{"train_examples": 26041, "win_length": 512, "kernel_size": 11, "residual_init": "zero_last", "optimizer": "adam_atan2", "batch_size": 64, "epochs": 11.1}
Rows from block 5 of a small CTC audio transcriber, named by matrix and row number. Rows with one number belong to one channel. Each number is 128 + 32 x the weight over its row's rms, rounded and kept within 0 to 255. All counts start at 0. Numbers have three digits each.
After each channel's rows are labels from the 100 clips, of 14976, where the channel reaches its highest value: "top examples" is what is common among them. Only what is clearly more common there than usual is listed. The data: short read English sentences (LibriTTS-R). In brackets: how many of the 100, against the usual share in percent.
# convs1: first pointwise conv (model.blocks.5.convs.1.weight, 288x288x1), inputs 87-115
# convs3: second pointwise conv (model.blocks.5.convs.3.weight, 288x288x1, transposed), outputs 87-115

convs1.195:147118132119161141168116098065148093086109161109155127126097178148122153156161106158135
convs3.195:088163102118141155164140145111116154119116148151138132134137115169154204099087102091113
top examples: voice: male (73 vs 46.2)

convs1.196:109132205149127132125104122098176136058090143164142108126121148099103130159141066137115
convs3.196:182147105184127142186108116120106128143120084092158155119141139111065114157115166160115
top examples: the word "be" (32 vs 4.6)

convs1.58:132078105095111160129143060163125159183158113204142134155152154074146188116113152129147
convs3.58:119044121121101092107131095186129107072091095129145161134072107071134132103147110044129
top examples: the word "was" (64 vs 9.6); the word "it" (31 vs 12.4)

convs1.85:129142167115093122059158143097152139132094096092155143099144165163124137085153088220154
convs3.85:043182124113140153188102231131171150110144104123087135108149086106125113100105105127138
top examples: the word "and" (26 vs 10.2)

convs1.268:137113165134087149132133171092093126171167106050114126095091153093143102119180095194124
convs3.268:140063153144170165114182165123122163115167124123116079101103159099072111150154073145136
top examples: the word "and" (27 vs 10.2)

convs1.188:132152132155106096127129174130114153098169081106091154180199108173089118149128148121136
convs3.188:106119093087182141138085159092133106112134107073136166108143122115102151108171123109084
top examples: voice: male (72 vs 46.2)

convs1.269:144109126194083154146108087179145135188100110112120123126211102100161066097132175057121
convs3.269:121122155148107114103155087106092088069073137105099175156155152109120119176089087138073
top examples: the word "think" (27 vs 1.7)

convs1.211:157158091156153156170161129097104089150143139073141152132106121147146134151097101105124
convs3.211:095135165105075082154156117136075105070078081170129113117130110081175187160087148159131
top examples: the word "you" (38 vs 14.7)

convs1.217:190152134082105124098076182117113113128119137118140110138114130122120140106112116112183
convs3.217:111210118142107142088109143064094117100108070116098186104129063155143127145076122105114
top examples: the word "is" (38 vs 8.2); the word "it" (37 vs 12.4)

convs1.95:082138178097118154117112124139159084117124107131086102138174127103105109165166124096147
convs3.95:166157130138109119158116183166107145131104166115154087110130159113186129167155121112186
top examples: voice: male (73 vs 46.2)

convs1.233:197079133103096111084143175098093112140113153142160119074104113098132090121141122114104
convs3.233:157154108092114111148046096111149100122130138124102115084193116063164125109160135077164
top examples: the word "is" (36 vs 8.2)

convs1.3:171103164161114131143156059140118166088097206145165126165113184083133170128089125094165
convs3.3:095103078077061153134113117114157126150104183133191150137095100102177152170121172145212
top examples: the word "she" (33 vs 5.4)

convs1.226:093075143132107063123131127117109169188133122114122151121155168154083158142176080146140
convs3.226:157176153136169101137219078103059171126113153095122136156136128131166132116146142130147
top examples: voice: female (86 vs 53.8)

convs1.287:124158115186143157168117119119112105110104119126133132120172123115127086123138115099136
convs3.287:132097164096148114130154150159138086083110107138136140155125192101125140147196140168122
top examples: text has "not" (25 vs 6.4)

convs1.210:147198140060074077119167145127094106099111149143166159114140149106127107116080162118096
convs3.210:139135157188084111156089166176160154147118195057075138129106148156122107133151106167116
top examples: the word "of" (25 vs 9.8)

convs1.285:167080092115131177076139079094081137134092091141197117135104200103145081105111168108080
convs3.285:130105113141116113085142143060080136115149140150134112128101137142163120152116128132164
top examples: the word "i" (39 vs 18.6)

convs1.244:119063137142134208128107096088147103095174076137112161094170135171101142101186167102101
convs3.244:196096120110163148092109126092132123137188119084173115128119183099157160096120128165175
top examples: the word "not" (36 vs 6.4)

convs1.248:106153106137088199083108159120158109149094120115102146147151117094109101111087176138108
convs3.248:126127177114156137137126157153107183171122143113111109117132129176205203122114143153124
top examples: the word "you" (40 vs 14.7)

convs1.234:171191113119107078122086159130123178113125149179150122093155164087164183125216144146103
convs3.234:088134105135168126150133163148114151139116116174107091143100161144134152109099152102086
top examples: the word "i" (43 vs 18.6)

convs1.283:131087178154111156166166164167128057202162125085091132170169135116129063163169178083120
convs3.283:075142101096099107107123158158119107034079098139163159131139070154084120091150102125132
top examples: voice: female (84 vs 53.8)

convs1.61:092106141108124135087118114101077151137140179129182124198090103145114113165130127144126
convs3.61:131104116094104126094135166150087094163122113099121160071073075081156153145180137098108
top examples: the word "be" (27 vs 4.6)

convs1.192:102122117069076137124101126161145108110113138169175147138108126140108097117100171139112
convs3.192:095164082150137126135101092141138101123167135118144127165106132103112127137125167150123
top examples: voice: male (83 vs 46.2)

convs1.31:134090187149137129177086164097163162090104147145105110174144136123147083164146116102097
convs3.31:138135083126166116130082094113100069147173119080179149104126141104107068134117166167118
top examples: the word "what" (34 vs 5)

convs1.73:131157168076136172072156208167114185156111169099100106112066076187152089146151097144134
convs3.73:159101147121170092129156148123149143130176143136128167113104102125130067092152137141129
top examples: the word "was" (53 vs 9.6)

convs1.174:143129151091141157087141106135152110133096081152134157154074133130117136172086094090128
convs3.174:092122072129149093136194113134156158108152181104100082105112119152096106067143123156153
top examples: the word "to" (33 vs 14.5)

convs1.122:195130116120093099096153144117116120140141114103190131137123137186163111114151123185175
convs3.122:141099127122113148103191177155135100122091096150139203123062123114145128114137189151113
top examples: the word "and" (28 vs 10.2)

convs1.21:102090139131140236148103140078187134116163108120118155136140149098097138129149108081142
convs3.21:138137079125141129178106158092126129067197124129107173159089157091179199112131152087201
top examples: voice: male (77 vs 46.2); the word "what" (25 vs 5)

convs1.170:197155136087109105139142155131106154124139092099123192106132158162090136131124073135127
convs3.170:114112166062132119081165154125097080139159127123163136145187084170117105142030108158140
top examples: the word "i" (39 vs 18.6)

convs1.147:164112053062079139151105065151133105139083192186099129149139136084190105160136071108114
convs3.147:153132070055156104157110095097171065094152131090168129090163161109141133117132142170113
top examples: the word "what" (54 vs 5)

convs1.216:145068171147098136159159166161119194159127120165167177122162191106083167107111143073131
convs3.216:098115125086125175110150123097141174185160129088119139177114182089131126105080139201146
top examples: voice: male (72 vs 46.2)

convs1.222:098126125140131117119203075124139125115159129159142104106121073136136147132156127084129
convs3.222:059147127115157124171129117146139140177155105148079117144142186145088059121114108155092
top examples: the word "is" (42 vs 8.2); the word "was" (31 vs 9.6)

convs1.180:074152125119086205144181152126139151164054133185050107119167063124137148147126159154153
convs3.180:135061098114124097111112103124085111146114142040173158135128151144113138104122117150143
top examples: the word "of" (25 vs 9.8)

convs1.115:132135134149119170144171066071150126167114121071050101139082100132119153083108126100164
convs3.115:084085086094150145069099103170145201120140109150138117121162156098167166082125143131117
top examples: the word "was" (42 vs 9.6)

convs1.2:136076151084152114124208118040127105120080111133131192119187125159158136068126125104145
convs3.2:178118077110101108146130080123116065172108088124116233167173146094122086140179141101127
top examples: the word "i" (41 vs 18.6)

convs1.202:133134159120104116116124161087112048108079141120133205149085139195097151066149119099153
convs3.202:100083136127058094136159153127110148106090132213117106126133094121189047173081119123200
top examples: voice: female (85 vs 53.8); the word "what" (38 vs 5)

convs1.261:175145138139081040189125025149128079124099160138129127166133159113139083135135099074152
convs3.261:098133075167172114085114127088136084167168065105136155125187149129142135108128180165145
top examples: text has "what" (27 vs 5.1)

convs1.13:155057159063063118132117161095069132113125122136139186147164122151111128143112159114134
convs3.13:132094061159105123083092110158127138118087127148104090109067137210217158107095117131106
top examples: the word "and" (26 vs 10.2)

convs1.256:131092149131168132183120139100164160087105106126120172114138146128106126146101144124121
convs3.256:111154203145181170075139142153102122142203065198124106135118154101078097110163110101097
top examples: the word "he" (35 vs 10.9)

convs1.274:155136135163141131191090100054128126181136161083101084143151141113180131111168136123096
convs3.274:146131115164163140127129097106162088141065144162161119102159141111069091209128123115194
top examples: voice: female (82 vs 53.8)

convs1.255:138131132138135160094122110152141164146121153128123114152109103147158113132139143135135
convs3.255:138098153190141144098201140168107204118116117178194111110122083143177155121115100083189
top examples: the word "is" (57 vs 8.2); the word "it" (47 vs 12.4); the word "what" (27 vs 5)

convs1.110:104144112072098163189094153087206150104124165098101123136181159137118154157195069117169
convs3.110:184092174124137171097140060155176119103137093129098063119105142174186154126190084132108
top examples: the word "it" (35 vs 12.4)

convs1.179:151130123093076132138160148099123050151109169168166091121140216174108145124121137132169
convs3.179:084136076125192091137172128149079142132114121122067140105123152132136123164119052160165
top examples: the word "and" (26 vs 10.2)

convs1.157:097106126125149151067138124164169099102158117120135167126166174070149151097119169100092
convs3.157:168120188145123160147134089172105147054133143099073152148108088084123099124106114156163
top examples: the word "not" (34 vs 6.4)

convs1.246:178154124112122187149085170123141143128141105129089163116156127169125191120104117113084
convs3.246:148172123153106101131189170154113117183103088163159159137138115132140143192104126166119
top examples: the word "what" (28 vs 5)

convs1.143:151153070165145159152126165111170113128104104138131093102117181146149137100108097142097
convs3.143:132105181116204082069121110127161139165147113121144114132174186115115099132141145140115
top examples: voice: female (88 vs 53.8)

convs1.67:179164118156159137105134170180223191090201126120124145149171121161161145104105142131099
convs3.67:123190171082153116145188179141102059094083114155206081124166071122155147128093120107158
top examples: the word "what" (35 vs 5)

convs1.102:197094120087093143121127147149154083113143091113123149103151119123109124101193144091130
convs3.102:200100171123068142080093082140144119108134101151133099153153147175115152119151156110113
top examples: the word "i" (39 vs 18.6)