A small CTC audio transcriber, trained from scratch.
Data: trained on short read English sentences (LibriTTS-R), 26041 training examples.
Rows from block 5 of a small CTC audio transcriber, named by matrix and row number. Rows with one number belong to one channel. Each number is 128 + 32 x the weight over its row's rms, rounded and kept within 0 to 255. All counts start at 0.
Before each channel's rows are labels from the 100 clips, of 14976, where the channel reaches its highest value: "loudest band" is the band of the loudest frequency at the time of the peak. Only what is clearly more common there than usual is listed. The data: short read English sentences (LibriTTS-R).
# convs1: first pointwise conv (model.blocks.5.convs.1.weight, 288x288x1), inputs 261-287
# convs3: second pointwise conv (model.blocks.5.convs.3.weight, 288x288x1, transposed), outputs 261-287

loudest band: 4000 to 8000 Hz
convs1.47 [105  83 188  92  99  99  95  98 149 129 120 137  78 146 105 113  93  97 111  64 114 159 134 153 146 125 138]
convs3.47 [148  98  96  82 148 184 118 170 164 102  98 147 132  71 106 149 113 162  85 110 102 152  97  83 146  76 103]

loudest band: 250 to 500 Hz
convs1.116 [ 47  63 175 130 191 119 151 171 137 187 123 128 100 142  99 103 123 137 156 161 180 104 120  73 142 151 125]
convs3.116 [ 65  88 151 162 125 147 130 131  96  71 106  69 117 142 122 128 157 119 166  95 178 105 105 164 156  57 126]

loudest band: 250 to 500 Hz
convs1.60 [163 142  86 105 187  68 158  69 158 127 153 142 122 104 125 184 171  95 145  67 100 165 127 167 127 170 100]
convs3.60 [139  93 152 175 135 113 104  95 113 126 161  87 116 100 107  91 130 129 134 101 110 137  98 103 170 129  75]

loudest band: 250 to 500 Hz
convs1.106 [113 165 145 151 147  78 162 133 195 168 111 103 139  78 187 158  86 111 183  75 203 159  77  83 151 105 102]
convs3.106 [128  68 148 137  92  82  72 136 128 151 156 197 198 104  98 175 125 134  99 150 114 195 112 120  99 174 123]

loudest band: 1000 to 2000 Hz
convs1.282 [ 95 110 126 187 190 126 114  61 159 117 137 175 160 147 149 127 123 122  86 140 169  96  86 130 121 170 160]
convs3.282 [124 133 147 142 156 128 109 137 143 113  61  80 126 158 107 113  94 151 149 135 130 106 110  85 145 109 107]

loudest band: 250 to 500 Hz
convs1.3 [148 112 109 109 182 152 122 114 107 152 175 121 114 126  96 134 163 116 131 151 137 124 106 155 189 181 119]
convs3.3 [128 136 159  98 158 154 182 107  67 169 124 112 161 116 142 132 133 127  82 132  73 159 109 114 185  97 118]

loudest band: 2000 to 4000 Hz; 4000 to 8000 Hz
convs1.72 [117 122 176 151 132 145 164 130 144 171 152  76 156 152 125 149  97 155 139 127 132 100 104 186 136 125 114]
convs3.72 [118 122 135 190 124 121 153 140 145 156  93  96 148 199 193  93 148 161 135  88 143 163 135 155 140  81 105]

loudest band: 250 to 500 Hz
convs1.97 [ 80 124 108  98 193  82 171 120 229 143 120 137 109  89 116  80 146 129 182 138 140 109 106  64 114 103 154]
convs3.97 [152 149  90 151 144 183 120  84 180  79 147 159 147 131 145 176 113 139 140 134 139 130 120 142 127 108 133]

loudest band: 4000 to 8000 Hz
convs1.265 [121 134 106 136 157 112  91 100  81 204  96 166 151 156 103 116 141 177  75  84 101 167 100 182  77 175 118]
convs3.265 [ 92  95 103 110 168 124 108 138  71 100  79 110  89 153 124  96 113 114 131  88 130  55 135 154 121 125 148]

loudest band: 250 to 500 Hz
convs1.237 [109  99 125 195  53 115  91 105 128 192 181 164 115 140 134  67 139 142  96 216 144 134  85  95 129  93 153]
convs3.237 [130 185 111  83 148 152 118  95 147  99 155 138 160 111 177 101  98 150 114 151  68 141 123  90  84 154 112]

loudest band: 250 to 500 Hz
convs1.246 [156  95 117 158 148 152  61 114 120 190 158 150 177  95 142  94 118 141  92 142 108 206 164 158 168 114 107]
convs3.246 [118 114 163 122 161 102  99  61 137 116  86 103  95 147 135  99 138 134 106 152 208 113 105 112  68 102 117]

loudest band: 1000 to 2000 Hz
convs1.226 [154 111 170 115  95 103  92 119  81 114 136  97 145 111 120 119 141 152 146 133  86 156 120 156 128 114  60]
convs3.226 [140  62 116 106 143 132 126 199 122 123 112 102 130 116 130 115 149 120 121 156 100 150 204  70 128 115 138]

loudest band: 4000 to 8000 Hz
convs1.7 [ 98 162  82  77 155 173 132 150 169 177 151 149 132 148 141  95 127 117  82 128  71 101 105 172 143  96 139]
convs3.7 [168 143  84 156 124 120 163 109 183  85 139 122 133  97  98  75  96 112  85 157 104 108 169 105  98 101 167]

loudest band: 4000 to 8000 Hz; 2000 to 4000 Hz
convs1.174 [151 156 113 141 131 107 130 119 167 167  83 147 233 144 124 148  97 194 131 115 134  75 147 183 162 128  89]
convs3.174 [143 167 113 146 161 119 117 134 186  96 137 100 132 105  65  83 125 145 118  93 151 182  60 109 160 104 120]

loudest band: 500 to 1000 Hz
convs1.89 [169 142 177 122  43 105 139 143 110  73 119 102 170 165 134 130 149 100 164 137 196 157 121 113 141  80 104]
convs3.89 [126 103  82  96 105 126  98 124 111 164 110 106 111  79 126  97 118  96 153 114 124 156 142 134 106 138 151]

loudest band: 250 to 500 Hz
convs1.71 [ 91 128 136 154 117 159 132 208  82 137 155  92  96 149  88 168 205 139 136 148 127 122 127 120 130 101 138]
convs3.71 [134 137 151 112 158 143 152 108 103 149  99 169 153 150 143 147 214 181 201  21 173 135  65 100 125 117  81]

loudest band: 500 to 1000 Hz; 250 to 500 Hz
convs1.109 [ 98 148 112 152 124  99 171 122 156 111 110 147  82 132 123 116 130  87 101 146  82 142  78 119 175 108 163]
convs3.109 [ 68 136 104  95 137 137  82 131 138 171  90 128  99 121 123 139  80 182  77  93 147 150  99 144 131  83 158]

loudest band: 250 to 500 Hz
convs1.248 [155 124 152 142 162  50 153 146 109 130 141 110 134 106 145 195 193  84 147 148  97 186  53 112 152  86 144]
convs3.248 [184 128 215 140 120 151 152 173 109 125 192 162 160 162 178 138 156 119 154 128 161 151  83 177 178  65 159]

loudest band: 250 to 500 Hz
convs1.191 [123 205 146 124 131 185 102 111 103 107 135 145 134 124 137 117  65 119 126 105 102 133 152 182 140 173 150]
convs3.191 [150 129 166 144 103 127 114 103 154 114 137 126 131 125 113  79  89 146 108 111  97 136 150  88  49 107 146]

loudest band: 250 to 500 Hz
convs1.230 [143 136  67 138 117 121 151 148 108 185 149 140 122 122  65 174 160 130 182 166 165 100 100  79 140 156 123]
convs3.230 [138 168 138 141 109 129 157 142  84 103 152 156 104 173 123 120 177 136 130 144 123 157  56 152  77 131 118]

loudest band: 4000 to 8000 Hz
convs1.148 [ 90 128 150 168 183  71 126  88 143 105  88 168 159 153 157 146  88  98 122 172 140  88  87 122 109 152 129]
convs3.148 [104 104  98 104 103 133 191  73 114 121 128 124 113 111  99 121 146 132 110 171 173 118 138 131 131 157 162]

loudest band: 500 to 1000 Hz
convs1.149 [113 154  93 128 110 155  82 131  85 171 138 126 141 174 161 133  96  96 154 147 119 178 113 118 167 166 131]
convs3.149 [109 138  90 150 111  87 156 107  52 197 148 147 101 149 161  77 138  92 105 114 104  96 196 170 157 148 121]

loudest band: 250 to 500 Hz
convs1.114 [174 131 179  89 100 132  94  94 114 140 108 115 185  95  97 160 120 122 148 111 102 114  93  85 100 117 113]
convs3.114 [142 153 102 122 164 122  67 145 138 154 190  95 170  97 150 115  94  74 157 175 143 101 146  83 108 155 134]

loudest band: 4000 to 8000 Hz
convs1.222 [105 209 136  36 170 107 107 107 225 215  70 118 103  99 117 100 100 116 121 148 121  68 106  89  99 131 121]
convs3.222 [141 153 122 189 148 137 133 141 199  79 157 124 169 129 116 179 116 109 156 131  98 115 134 155 116 129 155]

loudest band: 2000 to 4000 Hz
convs1.254 [ 80 112 137 153 107 144  88 120  99 110 135 130 179 144  87 149 127 185 155  98 130 135  84 100 133 140 160]
convs3.254 [153  82 146 163 129  80 136  97 157 133 141 112 179 160 155 112 146 114 164  99 105 153 103 102 102 119 133]

loudest band: 4000 to 8000 Hz
convs1.233 [106 124 118 115 157  62 133  61 131  82 155 134  97 139 133 164 109 136 208  93 108  84 125 134 126 136 176]
convs3.233 [105 116 132  82 188 138 149  98 159 168 178 109 129 117 178 106 117 133 149 147  82 141 113 134 146  80 138]

loudest band: 4000 to 8000 Hz
convs1.231 [ 69 109 101 143 228 166 120 102  80  93  99 185  68 177 120 102  89 155 140  95 144  89 125 107 159 149 168]
convs3.231 [ 68 164  98 125 116 139 140 109  88  94 139 122 163 108 145 184 133 117 119 170  99 154 168 123 125 206 138]

loudest band: 1000 to 2000 Hz
convs1.99 [112 115 182 125 141  91 203 180  87 175 155 143 176 178 138 115 129  35 141 154 124 142 153 173 154 108 140]
convs3.99 [103  80  99 109 112 160 143 166 148 132 152 108 165 153  86 121 140 173 127  65 122 115 144 128 125  90 133]

loudest band: 1000 to 2000 Hz
convs1.162 [149 145 190 102 104 188  99 156  84 100 162  92 106 141 155  67 111 157  88 100 140 181 155  86 142 137 105]
convs3.162 [148  91 182 160 127 112  85 124 121 143  59 157 152 102 108 149 124 129 146 101 134 113 175  97 134 155 130]

loudest band: 4000 to 8000 Hz
convs1.280 [132 103  89 153 110  98 112 133  95 130  76 139 176 120  73 130 121 111 127 139 121  80 103 143 111 130 176]
convs3.280 [ 81 138 140 122 194 114 145 111 139 114  95 134 115 119 117 137 111 108 108 107 109  92 113 151 131  68 156]

loudest band: 4000 to 8000 Hz; 2000 to 4000 Hz
convs1.204 [142 173 110 130 204 118 135 107 133 107 156 146 186 101 157  93  53 150  86  72 115 115 194 169 131 114 134]
convs3.204 [136 116 146 121  95 119 128 141 174 118  84 106 148 168  90 120 157 102 153  92 115 169 105 152 102 148 119]

loudest band: 250 to 500 Hz
convs1.59 [162 111 159 193 133 110 125 198 166 149 134 157  98 163 150 151  76  42 143 109 148 134 136 104 141 203 148]
convs3.59 [173 156 119 164 111 141 150 139  92 176 113 159  46  75 130 153 155 144 192  73 165 119  96 128 129 154 126]

loudest band: 4000 to 8000 Hz
convs1.75 [ 98 160 126 124 168 120 115 118 146 177 118 144  68 125  59 106 151  46 121 145 170 168 147 125 123 153  74]
convs3.75 [134 173 135 139  82  75  50 101 141 129 127  81  83 129 157 149  70  59  90 113 132 181 134 113 118 147 112]