{"hop_length": 160, "channel_attention": "se", "grad_clip": 1.0, "epochs": 11.1, "warmup_steps": 900, "weight_decay": 0.4}
Rows from block 2, named by matrix and row number. Each number is 128 + 24 x the weight over its row's rms, rounded and kept within 0 to 255. All counts start at 0. After the name is the row's rms in percent of the matrix's.
# fc2: squeeze-excite expand (model.blocks.2.se.fc2.weight, 192x24), inputs 0-23
fc2.128 068 [157 137 141 161 148 168 152 165 112 128 117 125 104 115 162 167 143 147 159 154 130 167 120 122]
fc2.129 053 [145 139 120 103 111 162 167 135 119 145 176  99 136 131 125 157 126 161 111 160 136 111 149 172]
fc2.130 095 [153 140 111 152 144 152 176 142 135 150 146 137 136 110 145 155 129 175 160 160 132 135 136 174]
fc2.131 057 [143 168 135 118 113 176 148 130 163 165 149 101 119 134 175 115 159 138 155 146 125 120 132 107]
fc2.132 134 [120  94 114 100 136 105  93  93 100 109  94 126 118 133 120 102 142  96 124  94 118  96  97  98]
fc2.133 100 [128 138 116 159 123 167 145 132 168 160 164 109 141 145 140 165 138 146 143 163 113 155 149 163]
fc2.134 100 [124 151 138 130 125 165 157 157 163 157 156 125 150 145 173 145 122 135 165 151 123 154 146 161]
fc2.135 063 [109 142  96 146 117 158 154 178 155 127 126 160 150 114 128 136 100 121 141 134  98 166 123 171]
fc2.136 104 [146 152 111 169 140 171 165 155 139 162 165 137 117 132 139 147 123 150 135 146 149 162 157 143]
fc2.137 071 [114 176 107 135 131 135 154 133 174 139 135 142 114 104 140 143 159 173 140 151 118 136 149 175]
fc2.138 072 [118 167 140 159 136 122 161 171 148 165 149 137 108 133 122 143 116 160 121 134 109 166 171 136]
fc2.139 106 [147 150 144 152 124 162 160 169 159 152 149 129 123 146 149 157 114 154 137 167 117 166 154 134]
fc2.140 165 [120 149 133 148 134 157 164 145 155 165 164 133 126 132 162 156 126 151 157 153 121 169 146 159]
fc2.141 083 [139 157 123 141 149 148 174 136 167 126 144 147 150 118 134 132 145 150 144 176 151 151 173 150]
fc2.142 105 [120 154 124 133 138 168 150 142 159 155 167 147 144 132 163 161 128 168 150 158 141 163 137 136]
fc2.143 054 [114 137 123  85 153  96 137 108  88  98 113 112 155  87 155 156 128 146 155 113  92 123 127 120]
fc2.144 059 [136 121 136 134 119 177 135 125 120 158 155 124 100 152 170 111 106 155 177 168 119 128 151 131]
fc2.145 143 [133 163 138 152 115 161 158 155 149 161 154 134 129 132 167 146 143 168 145 151 121 146 167 147]
fc2.146 100 [122 164 144 154 126 175 168 148 146 147 156 115 147 139 169 137 144 143 147 151 121 164 149 147]
fc2.147 123 [143 141 142 145 139 155 170 152 160 144 166 146 117 122 141 157 125 170 168 146 137 166 138 144]
fc2.148 144 [125 149 122 146 117 168 167 146 158 151 149 121 120 129 161 158 118 167 161 157 117 160 143 151]
fc2.149 084 [138 164 129 176 153 130 169 146 164 127 131 114 146 147 172 131 117 144 131 171 129 147 143 152]
fc2.150 200 [121 157 124 165 131 162 160 155 158 161 147 123 121 121 155 163 126 147 165 147 121 160 150 154]
fc2.151 116 [120 150 112 144 116 160 149 157 136 162 160 145 143 117 142 142 124 167 153 157 119 167 157 169]
fc2.152 062 [150 147 159 150 116 113  94  99  87 131 115 123  97 152 141 129 150  94 112  89 138 152 130  90]
fc2.153 066 [121 142 130 142 148 132 159 164 118 123 129 117 106 148 166 169 125 147 132 180 105 180 115 122]
fc2.154 082 [107 137 142 147 121 141 161 173 143 151 171 112 156 113 175 160 108 141 134 142 111 156 128 150]
fc2.155 099 [121 158 109 147 110 146 167 154 165 146 147 134 128 136 150 170 120 154 167 146 131 144 157 164]
fc2.156 054 [105 153 167  81 113 133 130 155 159 138 130 153 149 168 113  95  90 114 127 104 131 134 132 103]
fc2.157 055 [118 120 170 104 145 132 163 107 103 102 110 147 132 120 123 169 159 171 154 155 116 115 159 128]
fc2.158 136 [144 155 141 155 137 148 143 152 161 155 166 139 139 134 155 158 122 162 148 145 130 156 167 162]
fc2.159 056 [153 102 160 130 150 137 162 159 113 135 126 108 104 104 158 158 158 116 153 118 162 144  95 156]
fc2.160 070 [119 130 115 161 110 125 134 159 111 163 141 144 142 118 166 128 159 117 174 154 148 165 141 168]
fc2.161 060 [ 99  98 136 100  95 151 105 120 144  91 136 118 108 130  84 124 161 105 120 115 103  97 123  90]
fc2.162 053 [139 112 134 127 142 104 101 141 179 136 175 127 147 144 145 173  92 116 128 166 135 155 122 148]
fc2.163 123 [117 151 115 140 121 145 151 156 169 161 147 142 143 143 145 147 113 166 152 165 121 165 149 165]
fc2.164 111 [146 167 147 145 135 155 165 150 152 140 160 115 129 127 172 149 118 156 162 153 112 141 134 164]
fc2.165 110 [121 156 114 139 139 141 141 145 145 160 167 120 109 111 171 167 141 159 159 138 135 153 166 151]
fc2.166 132 [135 161 141 140 138 151 156 146 166 136 143 137 138 125 157 169 112 154 153 150 118 169 165 158]
fc2.167 061 [138 174 162 118 103 125 127 142 122 162 139 106 116 120 140 172 145 177 120 177 114 122 131 131]
fc2.168 072 [130 128 141 184 103 129 129 175 155 124 143 137 138 110 151 173 124 179 146 143 130 149 131 134]
fc2.169 101 [130 167 117 168 128 149 138 173 147 132 172 134 123 147 172 159 120 146 141 166 119 134 146 133]
fc2.170 097 [120 169 119 143 112 160 160 136 155 126 166 123 116 113 142 135 122 147 130 170 118 159 170 168]
fc2.171 130 [144 141 123 142 142 154 163 166 167 160 162 137 113 114 139 166 132 160 151 155 112 142 142 158]
fc2.172 072 [151 178 112 127 128 148 143 145 140 146 173 115 151 133 165 171 142 128 173 139 152 138 138 132]
fc2.173 052 [126 104  94 163 136 102  92 145  85 105 145  94 100 143 112 152 120 135 129 101 130 162 115 103]
fc2.174 047 [103 147 139 163 116 139 100 107 122  92 116 161  97 163 170 133 136 128 116 113  97  91 114 152]
fc2.175 105 [122 145 124 168 136 159 162 152 138 133 170 125 118 111 150 143 149 136 139 171 109 164 157 162]
fc2.176 099 [127 151 135 155 125 177 166 162 152 144 168 125 114 110 160 145 116 137 166 157 132 149 137 136]
fc2.177 073 [115 178 136 148 102 153 162 131 134 168 158 108 152 119 150 170 106 146 144 161 135 139 130 137]
fc2.178 095 [113 170 115 145 117 147 148 163 161 150 163 146 133 151 130 158 124 161 168 142 118 128 163 150]
fc2.179 122 [113 139 126 160 118 137 163 143 150 162 138 133 137 143 171 169 115 137 167 146 139 159 158 163]
fc2.180 056 [135 128 154 145 126 175 145 144 110 161 156 148 118 128 183 129 138 147 125 174 157 155 110 126]
fc2.181 178 [119 162 134 158 130 167 153 156 152 145 147 127 116 124 149 151 121 159 162 160 130 165 153 163]